Rows from block 8 of a small image classifier, named by matrix and row number. Rows with one number belong to one channel. Each number is 200 + 30 x the weight over its row's rms, rounded and kept within 0 to 999. All counts start at 0.
After each channel's rows are labels from the 100 images, of 14848, where the channel reaches its highest value: "patch colour" is the nearest of a few named colours to the mean colour under the peak; "lies over" is the class under the peak. Only what is clearly more common there than usual is listed. The data: Sentinel-2 satellite tiles (TerraMesh).
# convs0: first 3x3 conv, stride 2 (model.blocks.8.convs.0.weight, 176x112x3x3, each kernel summed), inputs 0-111
# convs1: second 3x3 conv (model.blocks.8.convs.1.weight, 176x176x3x3, transposed, each kernel summed), outputs 0-87

convs0.175,226,190,217,201,226,227,220,241,201,200,169,131,241,213,217,177,221,204,168,226,167,209,240,231,218,191,194,114,208,234,189,220,246,215,224,225,149,186,157,212,193,193,226,131,182,232,167,202,176,177,218,167,195,228,198,173,198,212,204,156,235,212,200,227,210,226,234,141,209,206,224,192,227,210,147,211,189,160,207,206,186,230,176,227,252,240,178,227,260,147,210,181,167,211,200,240,152,175,154,227,215,218,243,276,246,184,215,224,227,206,186,216
convs1.175,168,220,221,208,211,198,233,207,237,131,242,227,213,140,177,248,197,226,203,219,243,172,151,192,242,180,179,233,142,206,179,207,204,215,167,215,134,179,224,191,224,195,186,216,241,228,164,239,178,222,233,209,248,209,258,222,208,206,231,140,223,237,192,225,223,231,208,167,219,206,221,198,179,187,241,220,192,246,239,228,229,169,199,261,186,231,225,214
patch colour: black
lies over: water

convs0.143,172,218,200,144,188,191,198,238,204,207,134,229,173,293,209,153,177,209,210,174,173,193,179,193,198,209,193,210,160,191,199,192,216,219,172,164,188,194,238,216,209,210,210,191,239,195,218,147,218,116,214,181,209,192,140,203,220,161,194,179,204,213,147,138,190,194,225,214,133,189,167,165,204,191,266,190,151,193,237,146,216,195,191,221,182,219,201,211,193,207,172,205,180,187,272,164,170,189,209,223,221,224,179,215,242,178,153,169,155,226,212,154
convs1.143,150,228,194,229,215,194,234,224,196,258,223,158,189,271,204,192,159,239,189,168,236,197,200,169,175,188,217,197,216,212,245,195,227,169,157,202,222,199,147,181,159,219,236,147,216,214,238,259,244,179,199,226,202,173,190,213,172,171,207,173,223,183,179,224,221,205,169,214,214,144,208,200,143,235,229,201,161,165,201,213,164,170,163,153,195,192,226,207
patch colour: orange
lies over: rangeland

convs0.9,191,188,194,233,224,236,172,204,224,193,215,199,164,200,181,215,173,207,215,197,209,195,212,131,189,136,226,164,172,276,199,219,207,222,172,168,180,195,195,225,239,190,225,201,182,215,221,174,136,158,195,201,201,175,196,223,164,174,203,209,206,233,135,205,202,282,246,229,172,223,152,180,133,184,186,191,231,204,161,209,174,220,182,174,113,242,193,203,227,205,140,202,227,192,176,182,250,166,177,171,213,232,164,196,189,208,213,227,183,206,175,133
convs1.9,177,151,228,216,223,218,204,199,227,179,194,237,140,109,205,212,214,193,177,182,212,186,183,126,209,225,216,207,193,229,211,271,199,212,210,209,199,205,182,200,180,287,202,173,225,206,184,216,206,255,198,150,191,122,213,189,222,205,235,194,192,212,145,231,218,182,224,212,190,201,211,193,151,128,212,197,162,205,193,174,225,193,200,189,179,172,215,159
patch colour: pink
lies over: water; bare ground

convs0.24,163,160,241,214,198,185,234,169,239,234,218,175,196,224,178,188,204,224,195,192,237,174,229,212,252,188,152,220,217,236,203,150,205,227,204,188,202,189,194,274,146,182,183,236,230,225,206,200,214,174,209,224,184,220,180,193,177,183,200,133,221,208,240,239,229,210,166,148,203,201,230,259,208,204,217,254,207,214,183,217,206,196,201,162,212,157,266,217,211,217,165,189,173,183,199,189,122,162,134,223,188,227,216,209,159,224,196,215,185,121,139,186
convs1.24,193,197,152,209,197,213,218,179,185,175,243,173,258,242,158,135,185,212,233,232,174,190,248,239,178,249,222,239,203,187,234,249,206,160,187,205,230,241,197,170,243,204,167,208,193,232,154,202,165,217,197,170,231,132,191,221,220,218,147,179,226,196,182,179,263,157,189,200,199,185,100,156,227,166,194,193,221,161,184,229,176,181,203,182,212,204,150,159
patch colour: white; pink
lies over: crops

convs0.3,218,181,211,223,236,245,212,169,255,197,214,215,214,223,190,200,157,217,214,210,210,227,192,186,229,192,232,130,159,221,215,230,186,252,235,197,180,181,221,197,254,160,251,163,177,246,207,219,142,207,158,171,232,178,212,168,189,223,165,195,227,188,180,183,166,223,287,225,179,167,215,223,209,223,200,225,191,221,157,216,153,250,205,200,200,210,213,209,275,158,195,206,180,264,221,199,238,159,210,207,251,247,238,195,205,225,182,241,202,158,193,177
convs1.3,182,161,195,222,184,217,227,188,177,183,230,176,187,158,199,223,197,194,177,192,187,143,136,135,225,185,215,205,191,169,218,245,203,254,227,167,196,201,125,199,210,282,203,171,201,178,180,210,207,236,205,155,170,180,213,200,199,203,234,157,190,227,187,195,216,188,209,161,187,120,201,200,213,139,239,193,220,221,186,209,204,155,166,199,169,194,187,188
patch colour: pink
lies over: snow or ice; water

convs0.109,190,194,199,193,214,150,236,179,188,211,222,134,179,160,186,213,217,198,129,219,168,184,246,186,142,171,201,216,238,193,201,191,202,183,224,192,211,243,112,187,164,210,201,197,203,178,145,205,153,203,253,240,205,219,224,216,194,193,225,135,150,182,242,210,248,213,176,113,242,270,165,208,235,170,181,221,225,213,200,213,234,220,174,189,175,163,194,210,180,217,180,197,215,224,154,209,203,214,175,205,204,202,173,208,194,181,217,182,237,156,153,171
convs1.109,233,175,201,208,208,163,228,165,229,217,206,196,185,166,198,207,187,90,199,209,152,160,188,212,220,153,238,241,151,207,215,239,202,177,202,265,194,169,243,220,159,211,140,233,192,223,173,107,182,218,222,224,197,175,218,213,207,219,202,189,204,231,205,183,211,223,177,233,202,206,231,162,188,191,208,238,203,229,202,213,231,168,226,217,236,207,208,184
patch colour: black
lies over: trees

convs0.100,177,236,185,183,114,234,194,201,192,197,160,193,204,180,187,274,207,150,177,208,199,234,230,228,242,220,173,173,178,138,199,191,209,157,211,156,160,254,162,183,183,147,190,204,222,184,161,205,209,229,212,214,168,159,206,249,195,201,264,238,172,197,205,226,240,175,166,186,227,182,240,251,152,196,188,200,208,232,258,221,241,214,181,261,209,197,194,171,209,191,209,192,231,177,159,192,206,176,211,241,201,156,168,174,210,201,157,215,172,204,192,256
convs1.100,198,193,180,258,178,245,174,184,240,209,154,176,209,245,242,206,199,161,205,271,197,206,196,251,202,222,217,182,174,223,197,189,235,153,189,204,158,217,223,210,153,180,207,229,154,158,196,162,213,180,199,225,136,257,196,208,195,162,226,171,204,232,237,207,154,226,226,198,160,241,170,205,195,217,217,227,137,223,176,133,131,207,249,184,219,241,135,266
patch colour: black
lies over: trees

convs0.86,182,215,199,164,179,180,185,122,193,174,150,215,184,185,246,178,211,213,203,202,171,195,236,167,139,228,190,189,176,178,174,154,180,232,246,197,154,260,227,192,226,267,189,148,193,209,205,224,187,211,212,209,206,199,230,246,199,197,184,240,186,154,183,169,211,143,206,192,171,203,216,198,140,148,219,194,192,192,202,170,242,204,212,184,203,157,170,169,194,177,215,189,234,137,192,193,156,218,217,199,197,167,190,206,225,278,173,168,191,184,111,224
convs1.86,229,216,175,236,199,214,136,194,165,223,242,180,230,223,239,223,190,214,142,182,221,181,249,172,210,220,216,213,200,150,190,191,230,241,243,197,214,250,165,210,242,152,225,159,201,140,174,246,200,220,187,223,145,220,194,215,214,216,215,203,224,204,177,222,201,209,207,203,219,200,223,208,226,212,232,230,138,226,210,255,140,204,239,225,192,211,198,237
patch colour: brown
lies over: built area

convs0.51,173,206,171,192,181,174,176,169,136,183,225,168,181,182,200,212,206,140,178,194,178,217,209,156,156,145,197,212,226,179,191,160,159,198,209,195,222,248,176,180,205,241,206,205,208,160,164,197,173,225,270,249,147,218,208,211,117,191,190,179,162,177,231,210,250,179,131,150,213,263,135,207,222,185,199,158,219,202,201,191,263,236,204,180,193,158,187,183,162,228,178,165,208,204,170,195,197,197,188,186,189,202,178,185,190,210,212,209,187,171,136,168
convs1.51,233,197,197,186,210,161,211,204,205,240,236,191,228,174,185,175,195,140,171,185,91,153,224,222,209,183,251,238,184,214,219,186,200,161,196,242,214,209,235,181,183,164,137,197,191,209,182,118,208,223,208,232,208,185,195,206,192,211,172,207,189,213,161,188,216,209,143,196,201,213,208,174,199,211,225,233,194,219,188,230,234,193,236,196,242,188,215,171
patch colour: black
lies over: trees

convs0.28,208,150,219,174,235,194,207,204,213,176,210,185,195,214,190,172,166,188,193,188,220,204,189,191,229,158,156,154,184,238,230,239,192,239,289,216,184,199,205,153,179,195,202,168,173,219,188,167,185,205,159,179,148,170,239,223,191,226,149,195,227,186,212,163,159,194,222,116,192,180,237,196,234,263,147,206,203,192,195,176,174,156,226,226,204,207,197,193,239,163,254,147,238,187,170,201,267,171,164,230,235,188,255,202,160,214,195,198,231,181,232,196
convs1.28,195,188,154,192,220,197,225,180,125,206,213,189,207,240,187,205,186,204,133,228,222,148,151,181,218,164,151,162,168,186,200,219,187,287,226,138,182,213,169,225,181,222,223,216,134,168,170,216,190,255,184,208,136,230,223,224,211,203,202,198,196,201,233,209,203,213,197,206,197,140,178,206,257,213,226,202,209,195,193,203,209,137,209,202,180,189,203,204
patch colour: white
lies over: snow or ice

convs0.139,172,196,216,198,208,175,205,181,192,151,136,224,174,177,206,182,188,232,217,214,213,167,224,164,158,221,219,204,210,202,189,174,198,213,221,189,137,229,236,187,221,240,160,172,170,213,214,211,226,217,176,243,191,242,222,240,183,184,184,239,238,194,215,143,185,189,200,176,181,188,196,212,145,174,224,194,209,200,168,181,225,178,213,166,173,187,182,179,194,177,188,210,219,170,202,172,175,198,202,181,159,172,186,202,218,363,179,160,212,184,116,189
convs1.139,221,212,186,215,193,179,154,195,178,207,216,184,253,228,247,209,166,211,119,157,214,171,248,189,197,241,204,228,215,113,227,196,212,228,255,237,158,255,191,212,254,170,206,160,216,127,176,216,182,210,171,218,169,214,202,222,190,230,212,200,218,196,183,218,238,199,199,181,203,193,209,190,235,192,212,212,150,245,202,237,173,199,218,207,193,204,184,226
patch colour: brown
lies over: built area

convs0.126,190,221,189,201,202,172,205,235,163,180,208,223,182,199,98,233,175,191,198,242,192,198,160,210,184,210,181,218,207,193,210,162,153,134,141,153,215,243,207,201,179,201,113,224,175,195,205,210,211,243,212,213,203,208,178,199,213,183,225,169,215,180,217,177,180,218,184,181,212,242,215,202,238,217,177,183,241,255,197,190,231,207,180,198,211,175,168,123,201,210,212,199,235,211,215,183,327,169,218,194,153,196,193,187,173,212,238,235,210,235,201,197
convs1.126,203,191,231,174,229,141,237,198,187,200,187,203,189,236,246,155,189,162,155,226,202,209,177,216,178,178,232,188,190,188,220,209,137,203,193,203,176,192,207,187,147,231,195,180,232,170,182,198,180,233,143,191,219,284,142,188,181,170,167,235,189,170,207,210,174,220,138,182,181,212,213,147,204,253,219,141,196,209,215,175,221,201,171,147,200,187,213,180
patch colour: brown
lies over: crops

convs0.102,189,144,235,191,247,208,237,189,266,213,238,226,217,205,169,138,126,237,203,189,217,203,185,229,183,218,156,237,156,172,202,235,202,175,232,176,184,193,216,166,193,207,205,197,211,211,211,179,213,198,159,168,208,155,197,206,235,226,203,188,193,180,202,173,126,154,197,189,168,179,229,149,202,223,199,292,120,218,192,181,176,160,148,217,183,198,180,162,218,197,227,177,216,166,206,207,207,169,221,203,242,168,221,208,150,188,160,208,246,184,221,192
convs1.102,234,166,146,228,180,226,220,218,181,207,161,163,208,206,202,210,170,165,196,209,215,180,185,210,231,185,199,188,194,169,188,176,217,239,292,243,194,187,187,339,172,210,271,210,152,182,192,219,220,202,206,242,168,195,201,220,176,217,235,211,205,206,273,214,216,203,257,232,213,149,208,215,258,157,192,207,238,184,201,167,205,188,207,221,238,209,196,209
patch colour: white; pink
lies over: snow or ice

convs0.106,158,170,231,217,224,254,214,213,193,173,206,195,200,184,201,205,168,215,188,168,290,179,204,199,200,174,223,245,239,199,192,219,168,192,195,203,182,179,198,180,185,198,140,237,158,200,193,210,231,229,174,269,198,215,201,183,194,188,228,171,203,190,222,206,188,213,187,211,167,197,173,230,229,246,205,205,239,231,150,208,175,193,200,120,235,119,162,158,199,200,204,156,190,214,204,184,244,183,171,100,150,243,194,172,175,230,243,165,223,206,197,171
convs1.106,222,163,206,133,228,161,240,209,158,174,209,225,179,240,218,156,208,159,191,188,184,225,211,234,219,211,185,229,211,201,231,210,95,207,225,225,170,222,210,186,206,249,172,156,215,175,197,190,152,220,132,189,224,223,150,211,193,203,145,221,176,159,205,211,201,186,174,167,201,211,208,189,225,204,206,104,227,199,220,219,228,221,190,174,225,152,216,155
patch colour: brown
lies over: crops

convs0.26,202,178,191,235,229,241,208,185,296,219,269,231,208,189,189,194,176,260,204,215,191,211,184,199,212,233,186,168,165,206,204,213,182,224,195,200,226,174,197,195,228,188,212,167,192,246,203,187,162,190,167,152,269,129,185,165,217,220,202,188,192,184,188,196,158,202,221,247,179,197,189,128,145,213,191,239,159,173,147,204,154,193,183,189,160,199,214,238,235,181,232,249,224,194,222,186,196,218,234,169,226,192,197,192,130,156,179,263,205,198,199,176
convs1.26,256,166,213,199,165,196,223,186,213,198,161,213,215,152,183,229,187,186,212,164,189,175,163,177,181,175,198,200,189,201,175,210,215,226,295,211,213,200,152,236,194,246,253,163,186,206,217,224,217,208,212,206,187,155,182,203,178,237,242,190,208,218,173,223,218,182,236,217,175,191,211,210,223,95,190,212,223,158,172,129,209,160,236,191,238,209,179,172
patch colour: white; pink
lies over: snow or ice

convs0.97,199,174,202,196,224,180,184,202,197,139,230,194,199,162,169,165,178,198,183,228,184,205,196,186,198,173,150,158,176,218,242,229,172,248,272,188,187,241,212,117,162,200,145,172,158,206,189,147,198,181,202,149,170,153,203,231,208,227,176,213,183,173,200,180,188,194,197,112,198,230,214,160,215,255,151,188,200,203,186,166,187,134,191,220,186,195,201,187,209,185,235,159,251,196,188,214,256,181,158,201,195,155,223,201,158,202,212,192,252,184,221,197
convs1.97,170,167,185,189,192,171,234,157,137,201,176,161,175,224,186,220,214,196,129,197,245,162,187,172,161,158,183,132,159,197,197,229,173,273,217,194,222,196,192,213,155,205,232,216,149,137,171,221,174,251,189,203,142,244,206,211,210,187,196,235,182,216,205,223,181,244,190,246,192,115,212,194,239,219,228,200,212,218,178,179,190,168,207,180,198,184,198,224
patch colour: pink; white
lies over: snow or ice

convs0.98,211,178,183,186,197,219,190,163,198,206,197,174,170,205,211,152,173,182,205,164,205,232,163,142,193,170,181,259,181,191,240,199,181,236,186,202,232,197,196,204,214,245,225,200,218,193,192,206,165,232,232,225,145,235,174,219,132,144,166,212,192,170,201,185,209,196,188,198,208,203,113,194,220,203,199,189,185,165,225,218,223,214,252,195,206,163,266,200,171,231,178,149,183,215,193,138,170,168,186,158,208,237,194,148,176,199,181,192,126,175,163,113
convs1.98,175,206,198,194,212,174,196,174,185,236,224,154,235,197,134,101,208,220,191,178,212,147,220,169,193,208,247,226,192,203,234,184,212,218,207,216,252,228,178,163,222,197,168,181,207,206,198,210,228,176,216,197,213,179,206,192,151,190,133,212,202,145,171,209,208,197,137,147,190,178,138,187,234,214,191,208,186,215,198,218,222,204,183,215,182,95,193,99
patch colour: brown
lies over: rangeland; trees

convs0.161,215,147,221,181,171,209,218,173,206,222,186,220,198,165,157,227,193,204,168,222,259,171,207,202,177,212,167,182,197,194,219,169,186,103,224,214,206,200,191,196,220,201,186,219,225,198,146,225,179,235,180,228,161,166,231,206,158,181,221,242,237,197,233,192,210,176,162,206,250,153,199,197,211,183,193,219,176,257,214,219,222,171,169,174,199,196,234,209,201,215,226,190,164,163,116,196,94,216,214,216,200,155,228,186,159,207,147,182,198,142,166,202
convs1.161,204,223,185,201,100,206,224,202,211,226,127,204,235,248,234,190,249,197,199,229,172,197,204,211,187,227,165,126,188,170,212,174,190,159,201,228,180,180,205,202,144,201,196,205,180,220,192,204,207,180,207,235,224,195,212,219,199,211,238,140,233,188,222,217,200,165,212,176,213,200,195,210,242,177,185,192,214,208,202,115,223,202,185,199,214,258,124,228
patch colour: grey
lies over: built area

convs0.22,184,266,220,168,187,250,211,212,191,159,162,211,221,161,175,266,243,217,158,210,152,223,204,211,113,201,195,236,215,149,176,191,184,153,150,213,164,202,176,185,252,205,215,187,159,133,148,183,233,166,212,241,223,225,198,214,193,202,189,186,240,187,198,190,214,194,155,239,203,208,157,130,190,158,208,198,225,208,159,186,229,229,162,151,242,206,228,219,174,193,173,231,224,187,187,209,216,225,218,175,165,164,154,201,186,220,206,207,188,202,172,208
convs1.22,264,188,160,185,246,160,212,201,195,172,190,219,200,181,176,216,216,125,222,203,211,176,174,213,245,109,194,230,194,190,203,168,184,170,182,175,156,175,196,167,222,158,131,213,184,206,187,153,166,172,211,247,220,216,196,217,192,231,228,193,194,215,197,187,235,222,200,189,212,244,254,139,179,197,199,222,200,226,234,233,204,191,197,205,184,243,188,206
patch colour: black
lies over: trees

convs0.62,209,190,207,195,224,228,206,245,189,190,173,129,235,201,230,175,230,188,179,200,168,209,223,212,220,179,186,138,213,228,150,227,252,210,221,237,166,164,174,208,192,185,218,130,174,218,190,196,179,173,218,177,170,226,195,159,182,223,196,161,223,215,185,232,209,222,221,134,207,198,218,177,213,214,144,198,185,149,196,200,175,221,193,209,239,254,173,228,235,163,200,181,150,197,214,264,133,192,134,195,207,214,233,299,240,185,206,215,205,200,199,221
convs1.62,179,217,221,184,218,180,235,196,253,131,237,229,203,130,176,248,201,237,221,208,249,184,176,200,239,181,172,233,141,212,174,203,188,219,164,215,160,180,223,189,232,180,187,228,242,237,176,252,170,209,243,214,257,204,252,221,213,206,230,163,220,241,187,229,228,235,200,180,231,223,231,197,168,187,231,223,191,239,253,227,225,181,216,258,189,233,231,222
patch colour: black
lies over: water

convs0.20,182,188,230,170,262,219,229,248,221,210,184,178,218,215,226,178,197,213,177,204,192,210,246,226,246,193,191,145,220,238,178,240,261,231,249,211,152,172,188,217,202,198,214,169,184,241,175,196,208,176,195,153,195,223,193,176,204,213,210,186,233,202,190,204,191,220,271,146,153,197,236,200,229,260,168,220,180,178,183,194,156,223,207,221,243,242,183,199,273,154,226,173,167,203,214,219,195,155,165,190,235,239,255,261,244,217,214,199,243,187,233,214
convs1.20,195,199,208,214,207,196,245,207,219,134,235,222,206,142,192,212,165,236,185,210,237,158,123,188,227,170,162,228,178,189,198,203,196,257,215,192,145,198,225,222,225,224,235,212,242,214,177,240,197,238,206,195,234,201,259,218,212,212,201,129,230,200,229,220,232,224,204,192,220,175,211,204,230,179,239,203,201,204,218,219,221,170,190,239,187,198,234,189
patch colour: white
lies over: snow or ice; water

convs0.54,184,207,198,162,211,216,193,190,208,286,181,305,181,214,204,219,195,209,222,175,210,166,209,212,193,203,205,185,136,209,182,193,206,225,169,206,165,209,233,203,267,135,253,180,239,192,186,237,183,208,195,153,229,178,152,138,222,180,241,136,198,186,196,199,231,214,217,276,179,206,199,191,256,176,223,211,167,218,201,193,221,247,187,192,226,202,171,152,207,197,168,218,171,209,161,177,180,190,267,217,230,233,225,199,215,172,182,218,182,209,186,192
convs1.54,208,230,224,232,209,208,194,263,182,208,242,151,218,196,268,185,167,186,164,157,202,209,229,213,226,183,179,195,193,188,204,219,213,169,228,194,197,137,154,235,174,274,242,189,176,186,171,223,248,165,192,253,165,193,178,215,147,219,214,207,210,196,200,236,197,235,204,176,219,179,226,265,166,204,205,200,229,198,179,222,169,210,190,186,208,200,161,186
patch colour: pink
lies over: bare ground

convs0.136,195,195,189,161,189,232,181,212,199,240,165,284,218,228,204,215,157,208,216,181,201,205,158,201,182,213,210,178,114,186,192,191,177,209,174,194,146,196,235,177,278,167,249,167,252,181,173,206,177,196,187,151,206,158,190,152,215,214,230,185,182,207,191,207,209,217,206,257,190,175,200,180,223,156,258,202,149,219,235,180,212,237,180,197,211,212,186,164,202,199,198,201,169,226,152,195,155,180,301,208,227,228,205,176,224,190,137,215,189,200,177,190
convs1.136,202,215,213,235,157,233,167,236,174,220,228,135,208,217,259,199,202,221,140,185,198,189,220,217,230,201,196,169,199,153,207,200,209,178,218,176,192,152,154,235,185,241,242,202,144,155,182,214,251,140,193,257,156,186,151,209,129,211,253,191,191,198,213,210,187,222,216,178,222,189,189,263,169,189,192,188,193,218,183,191,141,207,167,195,174,228,154,208
patch colour: pink
lies over: bare ground

convs0.132,206,194,236,221,260,196,241,243,212,238,210,230,228,216,183,206,172,244,217,223,212,175,154,194,186,188,188,285,271,242,230,220,214,182,184,167,216,218,210,242,175,152,175,235,236,196,228,168,219,213,216,216,203,202,190,285,245,215,268,239,176,159,211,213,194,234,215,179,177,232,199,232,169,137,234,237,193,237,210,179,180,168,153,209,226,196,184,200,187,259,191,172,204,200,226,222,244,168,187,202,205,223,177,231,165,225,173,179,187,191,231,216
convs1.132,183,173,153,243,163,217,226,198,249,215,165,216,148,210,215,182,185,186,209,228,207,217,165,182,202,206,237,219,166,142,250,199,221,204,233,235,189,211,223,276,180,185,244,197,237,239,178,229,189,181,192,204,264,148,182,218,176,196,179,167,210,192,226,224,265,101,238,221,192,174,275,192,209,171,198,201,216,129,188,136,215,153,181,216,175,210,199,179
patch colour: pink
lies over: snow or ice

convs0.156,156,196,220,199,164,174,208,159,196,184,149,242,193,175,203,174,190,228,212,234,181,168,215,194,152,236,211,194,199,196,187,181,195,210,242,203,170,266,238,195,218,247,161,168,179,211,221,229,165,249,181,229,194,225,245,234,207,196,185,236,205,164,223,168,176,185,202,202,187,211,223,219,159,137,207,210,212,228,173,164,230,168,203,189,198,161,154,167,204,167,217,226,250,154,209,190,184,227,220,202,168,161,201,214,198,317,200,160,231,174,120,212
convs1.156,226,206,211,222,199,213,178,192,165,190,201,197,233,247,288,213,154,210,125,181,225,194,232,191,174,228,197,201,196,151,216,191,207,236,252,222,162,247,207,219,221,167,220,181,224,136,151,230,177,217,153,209,167,224,202,212,197,226,204,211,221,209,203,234,205,222,200,197,218,204,242,184,236,183,213,202,136,233,205,240,188,201,243,182,223,207,196,224
patch colour: brown
lies over: built area

convs0.151,177,168,260,221,190,260,211,197,189,176,173,187,204,205,188,211,179,230,176,156,273,201,187,201,216,167,206,260,205,171,229,239,193,174,199,235,176,163,192,197,183,179,145,220,191,198,189,206,255,201,116,216,186,234,179,214,181,222,230,221,221,187,196,156,156,186,176,193,189,137,196,239,205,254,207,201,238,208,190,202,166,141,218,159,210,180,241,153,201,184,202,135,167,151,230,191,224,179,149,173,151,206,201,186,174,234,220,187,173,154,200,234
convs1.151,206,171,199,112,218,146,229,186,196,153,206,202,181,223,201,180,244,147,208,176,190,209,203,240,238,208,148,223,213,166,218,210,136,209,206,188,168,206,184,163,239,243,150,149,196,179,219,173,148,203,179,184,208,234,203,203,186,184,130,204,174,160,182,213,207,185,151,177,211,195,220,195,229,196,206,105,244,197,203,228,185,208,163,188,180,132,198,166
patch colour: brown
lies over: rangeland

convs0.11,148,209,200,155,190,173,178,202,158,162,199,203,173,160,198,206,203,188,177,230,200,167,213,216,131,229,207,186,230,202,182,208,197,200,211,180,172,198,201,176,213,209,151,106,170,154,150,242,176,210,193,221,164,224,207,278,190,199,192,313,190,192,184,181,182,206,190,195,212,199,219,170,160,185,210,176,203,193,177,212,191,163,164,175,191,192,192,157,162,178,197,193,198,197,174,199,148,231,210,190,143,178,190,203,228,267,173,140,206,213,139,232
convs1.11,203,206,188,209,162,186,181,168,171,176,178,219,198,245,237,226,167,206,140,215,195,172,194,141,212,226,218,184,180,154,230,201,217,204,188,231,136,206,217,180,217,173,157,240,204,148,190,190,166,181,195,165,195,208,198,170,236,185,196,179,215,227,205,224,183,210,202,222,207,207,213,189,224,167,192,198,99,237,203,201,213,169,209,220,196,216,185,248
patch colour: brown
lies over: built area

convs0.166,251,208,183,190,185,221,205,187,214,211,245,222,219,209,143,189,230,248,186,262,187,189,192,178,203,172,177,220,253,238,261,193,174,138,178,258,195,190,176,239,200,215,166,216,235,219,183,189,182,216,212,200,201,248,202,219,192,196,178,200,230,201,244,210,196,211,151,142,211,197,204,190,236,173,215,222,146,186,153,210,222,200,172,116,207,171,239,269,210,215,180,187,217,201,181,200,154,243,164,214,173,151,200,197,152,203,138,184,254,219,200,158
convs1.166,195,228,213,192,99,197,200,197,198,196,110,196,223,185,174,206,230,215,214,222,200,193,178,191,149,167,180,164,167,183,180,234,187,204,203,184,189,215,144,207,172,203,207,196,208,237,215,211,170,224,197,191,232,226,197,274,189,226,239,196,234,221,196,252,240,197,211,177,174,223,195,200,232,173,158,189,227,236,188,86,195,220,194,173,187,244,131,212
patch colour: grey
lies over: clouds

convs0.71,202,212,238,148,188,267,233,172,225,200,201,187,227,164,139,228,189,209,161,209,199,237,197,278,151,221,184,161,182,173,228,209,171,126,217,202,210,229,155,134,187,213,203,193,191,183,139,191,174,210,188,213,200,132,232,207,196,231,194,225,211,171,206,184,195,158,164,199,185,184,241,145,223,157,174,238,183,229,197,222,210,175,127,208,216,149,206,184,220,213,227,212,240,178,149,210,182,192,210,204,221,162,210,201,172,202,169,214,214,223,164,252
convs1.71,223,215,148,237,135,233,203,203,192,213,156,189,230,224,223,193,222,173,193,257,176,159,207,234,180,217,196,147,190,183,221,168,250,196,249,174,171,207,170,244,158,218,224,204,154,191,191,195,240,180,238,240,175,216,200,208,178,234,263,157,200,230,248,222,211,202,264,177,204,214,182,207,255,202,193,234,235,232,207,132,188,197,195,225,178,268,126,259
patch colour: grey
lies over: snow or ice