config = dict(
    model='image classifier',
    image_size=24,
    horizontal_flip=True,
    norm='batchnorm',
    avg_pool_shortcut=True,
    widths=[80, 112, 176],
    init='small_normal',
    optimizer='adamw',
    lr=0.0035,
    eps=1e-06,
    steps=14500,
    batch_size=512,
    lr_schedule='wsd',
)
Rows from block 3 of a small image classifier, named by matrix and row number. Rows with one number belong to one channel. Each number is 500 + 40 x the weight over its row's rms, rounded and kept within 0 to 999. All counts start at 0. Numbers have three digits each.
After each channel's rows are labels from the 100 images, of 14848, where the channel reaches its highest value: "lies over" is the class under the peak. Only what is clearly more common there than usual is listed. The data: Sentinel-2 satellite tiles (TerraMesh).
# convs0: first 3x3 conv (model.blocks.3.convs.0.weight, 80x80x3x3, each kernel summed), inputs 0-79
# convs1: second 3x3 conv (model.blocks.3.convs.1.weight, 80x80x3x3, transposed, each kernel summed), outputs 0-79

convs0.13:554504447482522456540534525488426518525550492525456410464486528504513519472509495438514487485350499397472500500515503485439465480504569545513470516425445461496520480494477491471549509542462534496507473535520477457401546483496456485479488465
convs1.13:491550486524466480505529462522540555497496445513515556488499573482520526478509513388512492417485514425484507516489541556484431461544528481486550515474452400550503521478488477526543466571404500466453411482534554476473536553514503493504521523
lies over: crops

convs0.73:509484537464554478518552474527438464524565520529552486520459504417504460559504513499481487455438516454546552451552517513494448488542494502465510489503495435527461499504509528447540474463513505466476509525468510545332436451462531481487537428
convs1.73:503491503473402470553502475482495539511404542519458441441509481540548508458494426606464492486440549464501489545496509502554480533539529521507533504537512557496480480503435509483529492620585552546497516504551486470523472470474509479522535452
lies over: crops

convs0.45:522463460468482568451476468496504462522455455493472470498448515517488443474477498487436491498475500434524495452528533462427448504522465522439438456476445452544432447599535507452458535414491448501477481462503520423478472510483457421449497525
convs1.45:527491508522495436484457504498502539475485511523405412477484543481473497440493467580469492474506532445445515516482505404469522456503514448468454469567597461547437450546486437508500497540518510561484487533493483494602471444513485536476459496
lies over: crops

convs0.50:496475484423490523407502462489467542521529409540586446486500476507509435488507520487480441441464531486499520437475493518475554552514515429466521512477510502561553478493488497497569496516542487463515539480497413547458516517448452508375506518
convs1.50:509504447506467497511498457392522555497442520488534405478473546546499476467422458553512524515435582480447494521488462470522485449501494421553492478542574603485506524510477454482511522548520569494511560507469495516486463437484511525530531470
lies over: crops

convs0.47:446496411439505481478447494557458506468564481488466478556460517542475515560513549544494447480413494458504514459534448429494546555466437499523454407519462475507478473492528474477539436503449517569437451494425516448528520467494482507486492489
convs1.47:508521544480463474502462507511508509522401588592526479501457541507475503512489467556477496430525540503416544519478469375476558520490473422497448445506495516485451485480469482532567492498516464532477499523512458519615530518479451496510502494
lies over: crops

convs0.77:518458502523531508515448508431486496441488460421383559486505487539507471481503444484491506497532483492560471438479546484495529456482444490422469496437496491479450488518524490517490499482525405471615556493519457511505509477501491445478566593
convs1.77:440526514505512396440502516527548548461541527481508420543576539487504477469548462539433488502484484534474521516514566529519518521485479586471512518525568458517473537522533521507493463547496524490439455537554434487547515519567569510541411532
lies over: built area

convs0.27:442479460514473489509522457514447505512469457488561542470500476559484482478543571488467585445496470570501420478427456532457484578495501486590477477463518506507412511469501490529464441504474504519500458464557542426495569492468462432533491493
convs1.27:499413547518548468466475493567490469484505484494527542564476475473458537498513487533537491498550517523494532549566524477505505552551561431531542458538537397516571583515481545557497507485506486458484511547547529553507528416559494516413502502
lies over: water

convs0.8:405500502414525545535572449575462492500533479453495478538476470493435526517562574491528458501430541439490446477514474475512514510509493524422458533536495482570464473505544469478500405555479492496529483459497487418476523499496545442506460493
convs1.8:530484488482480467424449468492493515603462448549435525517496513495447480429430456581486527467566477466540516496512541546524502526561505504507549490583445526440494492543477522519550507497488505427494587501591513514511493520528520501536567485
lies over: water

convs0.33:493469450520547492461509478521500523456474454504419486436499487496430518542515500489461573516523446532557533484504517523455506543579462426510528464522474471536539398447486512499446485469430449430476409451467513526521540462431483481450504503
convs1.33:508423502522558588494531404514466492446538443509479489478473481499487508570522547508528483545522546568526457490526489443497562490508492517502472531492551474482429512528535503556447477517506511564508434559451482453523539409498480517390517496
lies over: water

convs0.9:486460482505513503515485512499462434401478503452395401482480490487472457495510434472461553467391505491504496454476578506479425471471540518396464505471483465439476513449500521485469557485526516482495475497536473513492496463457437501490459468
convs1.9:437477487534525414477481515518512581494512525492562520512538542572547555525509406518481481507450520547399528552486533509533484505515582532480526476502586460468487505496473479565546494555512588469484505519474518534491473466524560558535519545
lies over: crops

convs0.78:496490525519400480494518518452507500490539518589499443465462439490487529521466501482516415477542514463512487454463415512469384505456484515519468484537465390506477473463533471498500435514464481484473443471489457482423532472495520468431465548
convs1.78:504526490545490476416479535542513582569474465567482534514524535433591556514546464497519456435525561419482533541498459435565506528419506493527440525492519445514464476467486510504517511555477475527459509510556478548429510525539523532516505483
lies over: crops